Rows from block 2 of the audio encoder of a small encoder-decoder audio transcriber, named by matrix and row number. Rows with one number belong to one neuron. Each number is 128 + 32 x the weight over its row's rms, rounded and kept within 0 to 255. All counts start at 0. Numbers have three digits each.
After each neuron's rows are labels from the 100 clips, of 14976, where the neuron reaches its largest size: "top examples" is what is common among them; "loudest" is the band of the loudest frequency at the time of the peak. Only what is clearly more common there than usual is listed. The data: read English sentences (LibriTTS-R).
# u: gMLP up (value half) (encoder.blocks.2.mixer.u.weight, 384x192), inputs 0-191
# v: gMLP up (gate half) (encoder.blocks.2.mixer.v.weight, 384x192), inputs 0-191
# out: gMLP down (encoder.blocks.2.mixer.out.weight, 192x384, transposed), outputs 0-191

u.152:150128173098124137133191137129134130142057157123116141172082094136136110117184094073153052114159165115144110073107110142103130133157136106097108173134084131095206107158117123152135154062150117090036139171089150085165115127108134098127071102143114159073118126100130143103139089113136183167129127112113099098191175148112139148113116146170096130130109128101131133158051149131137117122116151206147130099094093198072103163142115189118160104134180169122115112128144115100171090156123151129132121108175114152134103130168139051135189163124142154132009102153152143077176123149145126113
v.152:075139097085086126192100116095157125095156095112144081125194171120184092132061079141114071108114111135117122158119141106123123102149171130126051107110155127206095116167142152138127182161131056132113134090175091154169153154139093087129163152168077137152184161106111127183174062092157100180172131137141111071079172142149122119152098151132114147108146122145117081060120162220152156130137128157193132099112142110167138141086092176144115151163134105126180169098157119107115109131141158097125110086102157159141113137084127191141159141144150102082062156149122120090125164153110107108
out.152:130107115146114156163132113125171135097127130101120139173130092198150171111163150078112139103157091121134143211093133119124155115172147160153065099119154124137163120130161106119214212158107137124177105179024136110090136101140112155152174079076128079153188128074157131151084142113108142159078138142104164168134112128088060154142117102119126112142098086120170166100080134103103120127066155133148118123119199154117132089130166074086166119154066092133150120122087132059124115168118141138127144127111105132106133125170097090120191121109152124104189125143193117136045118117113150176
top examples: voice: male; the word "the"
loudest: 250 to 500 Hz

u.340:151164174146079078091103194112211121166114150105115119087139133106117140134128084190136100076133127128145113148151108141111138122107210170054115119102202076109091137138131160155170144133146152102151047122133170126075111179188079094082075118121146098137083136131104088110149101133105132165082163140083107189158104110159120146090161140180126111116113076162118093141144189151133124133151106103123074137060119121133130087135080186156127053090145186092120172126143182124137136145177139087128133151153121094164114102074157144180116100142121132124125176112163151154152095096168126130
v.340:074210092219153135141115166153083123091118110153121113113116127102128091081118113080087119166071194159090179137131182103185149073178137149155153150096114107181153134117155141147138111159119130134183172129091139096086113145104147105111125110121123155192150103125102123137136144122177136138144106098027121126171134113098117051153139118098124062146185069224180124102148095145131136113133099144173127146160077149118084139122091083130131092147147194123109147149154098082129144084125167130149106155127103169094137111063129100109119137109146092158141114070149133093144167160106132172
out.340:140118098130121116169128116150130133115116050167124113136133168166092153195077135099158121143125176140121196132106145101124132170175143074135126106116108173095145144104195141117109049138172102178119127150154119141146141172105125091196153132136146118097108118088145164118138204118153093135185121152085171195103174153139076114130136076124137141092115063092112068170101116135159157144177153178130091079151143147103122168072130057100153109073116194139062139128088132140137137151041070156104124144162136161123122146132150094094099143126073142162093100123138131144102112083144198106
top examples: voice: male
loudest: 250 to 500 Hz; 500 to 1000 Hz

u.374:080066134129125080132151133149180123116087163120126123128146144101130115124113130137131128132171160122119090065093156163119091176143145144126134176105120114157132104109095134121159133101172131108118120129153131141134109118075065159072142139131140168132132072116151163130096175210131166149154131130179117229141139180191100084174134076139141093139098138109124101149111146141146095108157105138071154131114142153084142098122139167098082189092134134000093100095111107108091166172062169082079122105142096135146102163091179164143152171198106187166109185122130157115117091107102103096
v.374:106093093178120149149132116080125191190173141137103098143146094119154185138111121112120121152111079184083183123102144056079111149123119173135057165119151122139101119122100136117145127122097085076167160108127186154065076120152135070132142118170134138105125060121133135144084120112087120093209101107071120118199111166145151113126165110101130093101077115090177135107137110115133128127136194212157091161120193181121123137122094144153106158129120117163100174148113112141100114114180087113119145129138145132145080142082122159129113101190094148120132231106136187092186139127126107139
out.374:110156115138136123075127133160081079107075097108101045158134106105120160141088167092202149111098100145186163146141141134097100140106087122151130121090151110150147176095078157127119099071137046123088147105107174178158165113151155090103190163096125079084144154132123147101192133126128152118128127105112182184146137138122087143152116139102228175101079151139129103142137076116070137124142106118118073169154131164099133059155151089140159121163124114199199146183162129125142166131107101078122102138138095114109144119086089114137130144186099117166127124122116143127151078156190135192
top examples: the word "one"
loudest: 250 to 500 Hz; 500 to 1000 Hz

u.144:026127121095145136141107156170134119192154149136136213155195178130141087123133160141100090160088123116133092088136156148108137048097183140136118096129155136075138133118128141094133135158060164164166122083142139130116115164135079190153115120133132109142092104129112147081089154131095155151135115075095157185111113134106086056117201102114043125155085136168141094140170111164130051151186154105174098132143155144154135149167136125062104107178115087109130191183082094125076108113128151156129158095121134133142100127110071121125158109137165116161097155164108136111080149157096120141
v.144:092117136112186111134091134083092127077146090149091165116149144113142154111189115166081132083144156066130150070147147157199128155120113104121065094107112146142124150130086095136141148135118154124114164124160115136061148133132088151064155162142132082124150134072116136133097104162139104118111117056076180103104140155129187137083158158158140089144169094155125170101132154122172176134183155114131095100149170164171136081088172130114151091127144141102140153079124143159139103105048100082131138128157091091149073148097154150119135085094238143144106178118149106183146098138172218106
out.144:147114117183044058192157105108084133181148151131110127135120104095187093139114075128099099183178126188183137118125139134087185086168153141153131066132146100107154136145112150064118149122170111136058110188167105140164139116103137052145089126092116128081160129101160076129132140139188151140154113093146092066098130149144142114098154079133160112091117108149093177142151149127147169154085112154094110071119107082138112139120198115122157154151166167142136101151153151059114087082117127123118102167167170132143129136097160122131119182153096111152140071069161111129111120118106207109
top examples: voice: female
loudest: 500 to 1000 Hz

u.55:112142164079170139139109167096108142143210125099127081111128135115136094086133128130122125124161116064102124160089200098132158151155178161071122094112173078132139132124134163139126114201086150122122125076071072116124120167121092139134104077108092135111133136149132118109116081194097097169179112087182150086089087090042100110173164133158138123161100146121108097160135156126133144165156156089089164181108146177127154170105142203174139113096142115102194204143120070104128151150117176118144141093124167101106111116124121166128095137122089171095052178133136163163078113129090101151
v.55:111160182095114134159119153145096133093100147086139130120157119087091138142130158106107138120137148123131163156094111086139147138148128122113175175134087171093113088117101207063143059114148130199120082153105087152089102183139147108113137147110132196081140155119185170148164161093078107180114134160119126078177133155143156114197139129151128112117149101179084152141182124143098098137175174072177129074101113063128155126076102138150054126162087094114065143096102113164078083137127135189125083112124134215115144138100073125129150107140129135092111096147142066142144176160111126079
out.55:113131126144092181127137123126161114147131079106114134108112081133096073128144116143137102120136125132150057154148048104153165107190112158154128083106082149125099141176131204077128111112131118207146122134119146178114118126168161109126187142108102102084119166121137127127132150089110150085109149159134080199117181160223106136132142140122134156089088168139123127104121144151131051084093119113112192103113151168156150117083095092112135217208153144157113142185142083126081115082085146144160089080163075086143138174135050128130149126185115142162101092116140091121124173135111147145
top examples: voice: female
loudest: 250 to 500 Hz

u.257:072100112082091075126171101128125158174089167179155133167137181102038158125143149135155127135152152123117110213136130135140123169102126123091107165149118179080114135175153164180098115078157130150216113143134133099128044137141146163177084119127149098107118132117153126163127088106165148081123136092148172115149102092172177139152073141145137105097110178107079141149161130147162121076147112105083129126123097151127098126105125160146090129157178100098152098110139122107173101075071094100082168133156120096110111081167162163109113169175152154064121114223152136074124095112078134128
v.257:104193114119143055135138144106156188159091152124151131141151099105062118140114196121150175166151121145125156108204104146064116148103068113123128182101129121112119145210135130155135060153180092127163080119177164122122109122140098128172130107084118107151125142138130119101157084110111144163136152119131094135129181101119159138107099127117118089120119156129106094116122111108158127107145140110142150118164058098152069147094119159190079126153102071117121124177089188134219159150174138148149060137062182067089118101114153089120131134124146102103112123195115179052127080170115168119
out.257:124175095171130132133085088081087098125121129074171091190109179167169161115147132085140127166140088148063122101187083113108104133124172124188121177184171182107118139147142183132153097152146119122097118134192145099106051109142170118134136120086114135092053143092106099112128122166141076162122080071138109113155142138089143202096164133113097138141085081115137144158120158102107161125145087097156134147116089202137142104114082104104153168167105100070095083064096144084084136123178113139118096185122136155115159117188163162081124170173155147142139107111131174137157131150129090153
top examples: voice: female
loudest: 4000 to 8000 Hz

u.350:110149085113137093113108106097128107125107141145101134102079203167152125118207075147173167131157154067142111183106041099141166157084125124068186176097137094135104146171139157132139129157083152111164141153133098149177136157128086171119109103077090117086107106115105179147088103131143081081111108153157153079083153137125146047119153151116135161142136126148138130162140159135101042097174158132117112092121155171183104069169142154059159138064159089061102114154121158096177181092111128133138140150118112106132123124177111154167147189144186116109136107116093135111149158157097130151
v.350:108120184159115096169145086130131099058174210131204148111140156133111203098125145159193162114124090113115072093134140139149198138166172138072093167093130130120151123167134157092157085124155175105146127120109111151098124096140087091195099164137112108099159086119178123090121127073113138094148094176128162175140154082069147145089182072129130138129074093138116130066158147160161123160094067172109138108134097118187153161108169131128073132108139118142136142094060151171073137099150100129125105145129128140151121147162043077160117115093077119143098115134127123142121089142106167140
out.350:046127114097138131152111083142138219101101137082131105116154124144139147165060162159114140070151144194108154084159119144105136119108114083132106074152142177082148103112069112175195163094140082087142133150164160126135095118151181029128161119131118095117094108075117164132089145159115101046161121129196136152175161153127114179132095129086124127130092217074145109147132162155148112135118141090120175149126132115105103086168135125130166138147101100155125114116069087110088215092169127146119119160152184101115091108111155135108155115132111121122146115160130105129187139120158152182
top examples: voice: male
loudest: 250 to 500 Hz

u.66:119108127144111143116198148131125146095096119107054109062145050108126137094129156130101078148144078092144124101093137089154169095131152152119122234116116158136116153114143126134102081155066121221128064097113141149142108126148105151107090103133128103150093160147163175105154126132174135167141137141113139113092156156076072189101125139154194119062129150049131157167126132085160136156085144102138119126113128165152189121139127116140043149137137189153135077140125150125171104132194159136139136058092079131133126173132134142117154141118106172068085089133183074117138148114158152119
v.66:158210092133168159113130080132158114104181098106124132102098169136136126091110095121148098060150138099118158180142141116116130105109154144101160156180080155138093189170077091110152152109084202128094122165146071114148170136125121113126083153106119097089191166143131118112116129118079187132145101122150157171170120098149177168148093118080085162081134100028141130113129159141168114159098161135099076113110166147127106096094116129213112110149185155131147093132099203162142169097129151101143195137181092117140129152114052086137101116115092097149148092085122123109115080151154134104
out.66:168074122096153118160147146126196119120152087096108172131080156085096136088109091135122134077155217176133123142173149110095135159124108108127118159114132134138142118136186101131121106146084167174159160103153089118134111124064178211137075157198171174147072130104110157082126191136196113158118101109130106117127086127121089149198089135126137180160112151093135127132126125100150177118105135160093134170167088115141138111179103123108129061173171150149161093136114092115096108140101116087112043114119143060129107159140095134096111132089050168137174190134110102093142101103126091136
top examples: the word "for"
loudest: 4000 to 8000 Hz

u.33:094169115144160077135176168161124145114064177110091143114122086176094084190140142125167161144086134131184127106139122094084122142115144183105146148149117154157124177145129139090148092103140088137144139149117163085095110111095123152123167139165115094101131125119153093142122097086083066116093009114146115105155115142138175148120094065156145129136091152150095109122154132139158145084132140115139127120103156236185095110150164098133113124178099152131187143136106133141117160144192184128127160045112133129095143105135124095128143189118097143106153090192095173049110075157143188098
v.33:140172131100176106156133133118142090143111151116121100087124117148136102143172146104149132143123159162089136103044106162201145076126108130147205110084107122083148107112069087089097193126138092112116078190146160196154140174119162099094118116119153173134113140194130073151081131109101187029113169080152140160144119108149073095085127158107181077115105122121126164145123146148117082140109083143180097099111116062094187135134138177146117109182106093137149162131076135083125126092136182122158133150090158145090081151107104137168110143152132162147190106114171098111185120126133143111
out.33:100106167125146144109139104140151145152112035130107089101110116091134170140100170140133152149171160120151136109146165116211173105077189094106102095131221102154139138187110161167165125170105149158119152103208125086089088111101125132094117139077121162066084114101078130084176090157149142118107139126122114100138218098089125092120155119167133083177151172085147173173141143149179133189110106177133094099169119081061137187150104135127110129130123114125105090181104075139100112069160134167121135113138133128089061158092115160104089104112131115134114123164092159136174125116121129135
top examples: the word "his"; the word "is"
loudest: 4000 to 8000 Hz

u.172:133120192122057109117134158187093133150153154049177164170133150145079108115119143101107104155174116111095157103104120104106106106079124166162169135169113058086156119172144109147132124103141169098151097162140095114153132115162087056127134106104178184155131126148146117228087126149110162183157141125039141094138164082174160123092117150125128130150116063184082116091069116152141084152137117136129085097115096120104156139112174102100171125121102089130174127127086127116099127153123137092128142151143163131171180110084169173161111108096090162147122117066123069088104133194164140160
v.172:137129086116101070185195120086077151147129135159133124134149155145118145176150102155144154167131060082118151064092149173116076115179167082124124122108141126137036117195146148125166126142126128122161104122115226113121134138135120079171173147155128184146108172116143147109125117116113104151155217150139134119144174123081120134102142098131073093134125133125092084091136127124101076093102110108153124073147173087105147176121132130126148092168132085102173094150147199101124025142073146119182107140147154148133089128091104132154125189065124135121097198117116144150134116146071141125
out.172:127083140114127126134070165130153160095109141134098071174127100173164104132122092153132168110126108100124138074120106183168136105144085210115127106146102157070120195144129171106113162107132113109191143126113120162139132085160108057179058153129108122156109121129120086097157155088110062152141133116113153096220086110151118123157129141119080117108088153052120168114151122111098172175142152184116140134117126113080092090163074171130108103113169136139117108106190147153140159114173149127106089105103152146123178122100235158205137092142059084137108174105131145168117106116114124156
top examples: the word "i"
loudest: 500 to 1000 Hz; 1000 to 2000 Hz

u.202:118096165105108113167183129096134135140102136144150096130146098144147145082142179124153109131134118108134136162073143148097100120159153156130097183138141079143156066181087173136120117112126107147148133121093104103147170097061130122094166111122095143105174143169173115223107198165088217127079121160119114126107128197097124124154191077153126168085140160036134073149116140159123105103152161117128108162096145141127134126159084124063094143085178102071086114117149126106134159181087095061095074078110178155106109137133149142209144132121119104108156151112102167151096109170132156118
v.202:135136151131155085131161132135158204107153048098086148137136127085189112160079134119112135142110162114214148159137136097114158140121080104093133135125126138134080160163092105117158092100071145157166127158099118096160129175131125136172131205142147054126151114175082197103113054098149078170139142107124109108118122095134097081056069062164068118109145122098139107118157127106103147144163140082186133099068113146135148166119159187154119132143123128209140116115113099173146115131145157156145138105124133132114109046099141151133123109121154151085082119176149113084143098154128149215
out.202:098121102163151159155116118122121133123108123111113143095087156160123179100141141102138147123113126192119115102181127077112126142095068120095155125068122129119056079084083109160178041151090163130133089175120113142161150085149127157147115107125155135107109125131191118110131151132124099087103198128120116192102136121156120035153112138181150108118223117092139109130135135167088128107103117152129056139139158107109150142155125085097122089169125138156151117083115171145190061150118180130071125126185160191131154135098100162183188121096144170169135176143127100181134053113160132090
top examples: voice: male
loudest: 250 to 500 Hz

u.117:131146137049134128127101101074128139162140163134070122085102151112183128170132061111111125183131141198127087099089094108130168115089155150134111156168109119196093125090157084146160120151094132126123166122087162137212137148100100166185143127209073123141199158170109171098163155156160122100135126146132132150124170097109078142107091136058160160095056121107113099133082114166073158179108143114121119139123107183095079117122118108109136093156120126092117120179109125109121166180075141148094178114124109163156142076130134162146150157126110082125163119153178154144115087204117073109
v.117:108121167141168156138151099163124083123113072171186141172161141151157130166121164108094115135079057142113141106173144195144101141099109111128178094077181067165099097098148169092166121121138128153075168133115172135198145157091155066078145120162179132158115093089128153131116102107127018090098122158116091107108166122084133135110124070073138160117100126174155118083146115126123224127130167118150146179144080132111110123109128129118194087146122174131101146125165118101139171105139112153132132072130129167144152168125167120075150081153146109175149116082112137162073141165100090147
out.117:062080100090103116199118159110143092091086158138103098086161088153124089090140097144115076137096190105131125172089109065082128151140113062143134171183120102140141145182083105185101096122165077066157111172139105127114174126089114139094124119146193078156154176176184150156134114106170079115125112141115185119082129137128146179082163102126130157129135141147058139111141110131093132102138136127145078081190142135104105142156164176135127116157157106124177156140081150153140142123122153115142192074148133133107162159146127157116163101155106166145107083066116109160091146126226124108
top examples: voice: male; the word "his"
loudest: 4000 to 8000 Hz; 2000 to 4000 Hz

u.195:146130115114128084120195146117149149165103170220162145135095078161177106123156078102147111129145135154207102092079106122040135117113145116088179125163183156121137096117113082109061113128153103143154112146104181137154102082127094099085146110150130152162127140057117192141142143132153150121179182134108067083125157172123113151135133118164109164121111118150159113142091149131128079088168124183091115124103046117099126088167128123109147095152134192072123162148098140111145124064117100139134123101136105100101190109122131105092141128123112212133138107110125181119172094090142218103
v.195:184104097083165128093137119095111105169170158195159135117121078133122099084098155103133106083092138096164131135211054162117146125162157058099120088122141148105122141064147084172121149119132109126205155096119102074091074130158080154122159100122189130096132170160151168179151114121159162133132117158137158142076126146079135160208075161088165026132130099125085168094118116125120137086157059126181103198154137112147147126103150128110123123149159178140215122112113129103178141112108137120149134160157124144133115123109098090092109159105124114128150121149100145189080120140122138123
out.195:138084107127151181130172117144107082118157142162116157115102164178161141111103206102123128069104164103106104111062098156091124103153092115071117103142097110101134126122109145114141129127128124105087119079114112138103171064128133149130093068124135160121155171164157104051090149114124118133154168152196147151212103096148050105160155129170121089090093168183152161115114098102111118173097221164108132121105145117160172126113169149154122089163120094142202172129085142164093112097106120115173109148080118113156095171101077097158157100132164118148136159107186074159135164167100162181
top examples: voice: male
loudest: 500 to 1000 Hz; 250 to 500 Hz

u.325:131144110120079158124112120109125086144135145105143125083158066102172113171142116205154150117106115154103087100133134095123118137113095170136131102189191140090114165132132132131174125143154123124116174141118128100170189108141135134117170106085179145160137148101094121093177107093074116191161091105145105064106141124150201153148145181121094094105144103084116133135096122146078109083149167098126135084113155142206167160070091089098103076059146199147129131127157097115172128159079199112117106158146076100120135151117123131212170065109191117073099102147145147117138124146089061127
v.325:113099142136117167102127072104154097086130190134121134078168138090094208051135130129098201120137112113153136113150176113166065106145151181123097068112149150145122141124121080184116094100125074111152149130173129142106173153105091135147145120126121119131126140171117205085145108123074080098114132161171066094098154107145148130125155140149131116068074157141119080199072145112140079164158118179122133126117115145115122097069214131141110157128138149112167127130207071190125133130147121176139089114172108119108142136163162118205106146074117151102130060175121126125146165099108113133
out.325:154153106158199162150094132149162156107142183163152152126121139157116146130156121097096191111179151099150109099090126106125152175151163105116123121127061142141158116113132126149136165137152165103107126135128155138200159173107107175131133116115107087140151143071139214095116066150124185067144102074067131142101067099138113069102126109106105115148152136114116096039114092111132153183052122122151161111097151087149109122138140111112138151114105128113146166095078110097098130147145176159094135148077161111139097173137192139126128111144161122153223083108085096161199033115102145138
top examples: the word "she"
loudest: 2000 to 4000 Hz

u.330:113140064164150106171126134177147115087082149101113152118193105155154084177124181161172150101144108127125127112166125139128093143134112142135148100173100150112106046139219133114125099124135161189153134129090065115143102131132099105113112080158090128179139116111127154105107113094158106074079146116169139169097044114159196159150084197093059087132125155135074116167154106141140101149187144118111104198156143133170149170057125091136089142155097143132112106158107127137130088140163103166108041115143161136140129124092107184119117101178079129149123111095148070088136123138112158172
v.330:106158120178193134129059190120120104153153163087130122102139154086113116079168088162069139139075137142171101142181118091069144120104135160091170120190140145133144040129081140093100123136178071069139113147082120135155142129089167130120139144143107129126094107163110157116161114079151087151147186106124154062148156141093197146142079150123066134119131150193154163134138178126151109188097150113174074154053147152120108127108159169140087157104093179105122112139106157113144056104157102075099135156143151152146131123123089085152141130181100093125198097166110120099112100110122114142
out.330:130112121098087057158153113115175160201108134108145172152105187135133149133130085100134160099155109099090059122119195141130079203141138148115145172125106119167153104110096111131148199158093148114150160143105128140133136120104087184180023136077108151088147149119147152142111140132115097119139142105113151198049115132056126140094134106165111120135094175122126119150146155083185172132110106168077101160080132144144129148126144150054141118124162123091129097100134113085110128085154131177091146131154088108131118088149129095160131080149106182078177090191096102122093192144147168167
top examples: voice: female
loudest: 250 to 500 Hz

u.301:113139136150173091082149138195075172112119134061129134172123081152145164159175106144130206133129171090131085126152146128131121132070082085096149084088124147136134112121148157111138177102142192152114093174089156133068118155099158165141122110062104120139080126124145144101126100155135098121100182128076097062135106136165093088084107171155118156133091134112143153162112144106126119140173087137160145090158110173130168100154175081108148129115166150150175093107158144170153146088109087111111105114096071204163108119042122164090160112145142130234135077166115085110152113121137154085
v.301:055105148150110123121151145175154097205100171056127145125117122149175131139155119087138119148150169077139097089128159099120107126151091102088115120142075078123126172107091105094162185113124125131101090115117112094072102079151176192161123105068119113139180139111193101121217145153105101150092127143084051159157138140126086138126112170145095147120147141117122131106075154127122117116117126138164193161130145189073149163185155155118092134131120123122092104087137189060170145100125128083144123189077181119110076180093119155094146130089114137139141123141099146108189150179095157170
out.301:147152155149121185113149088077114079122152145130072077145136146151149072132141152179092158078162100106121090069134069091183124079124109106139127096127098163121170114120124126132112136222134113115145177116138107178113137157186079165131155150128105134143135121112165150117101097105111104151128158095120171165092079129165164155166140147157086151107202057133118093149104076180153150153166170139116114124100131102098138145142113091173173140161147095098112071133133153135160078114074211125095112160123154150120139039125096131103120154094116119118100122039194105139143168114153204125
top examples: voice: female
loudest: 250 to 500 Hz

u.362:087089120120113122137094165104060085127109156160128141129164195105125163110130091197133129112099185086182117141080132129063114090109127120114105151142171172159115112095124135160214125103126089128114138122131072100093107110138174110111176148076143145148160083103133181125090110145152116100101129146171078207112117148128165091157170160106088097110141101136141146150085134110169156071149086102122115131100099141165171059128121087135118235099078165152115185117124101120170099104165160145075083165174077121104156151113165127188140094163146089160144151161169145138172101096145127103
v.362:146127149210160145154142090099103117141106125107144142112151123184092204052150111193120150212089121120063187155167168099143113108172175122115090124071109116139120102132141114133112127180086093061147170117172086129129099118102103112162153107083097132108143135125132085153096125102098115106130087150099138128151140136127120148159180120149154096125114095120099128107125157130157076143122092141145131180164120153101083095148150080124116149108158152109208183175053171180072178119111109070145116108181160106104060108102098196155100091103121179130130175147073141134121142141125136090
out.362:154137080074134067111169150144069188092170108116131113143162091130098158124108147115109146092114110093126159096163141169114146135096184138139130093114113075093114127159121132121125161113138055138141169125144096099143131135165127144058158100144136133143099138165146140166178067115154097117160185160075171176122082170132135180192037138077163144082136106119157101056123182191160151102153126123140108127123167216118148121132130168107148162155132064129144107147117188141137116104059123106123117155107156126165070125147121089155093151133157100130124124169115084072165100064086177132
top examples: the word "you"
loudest: 250 to 500 Hz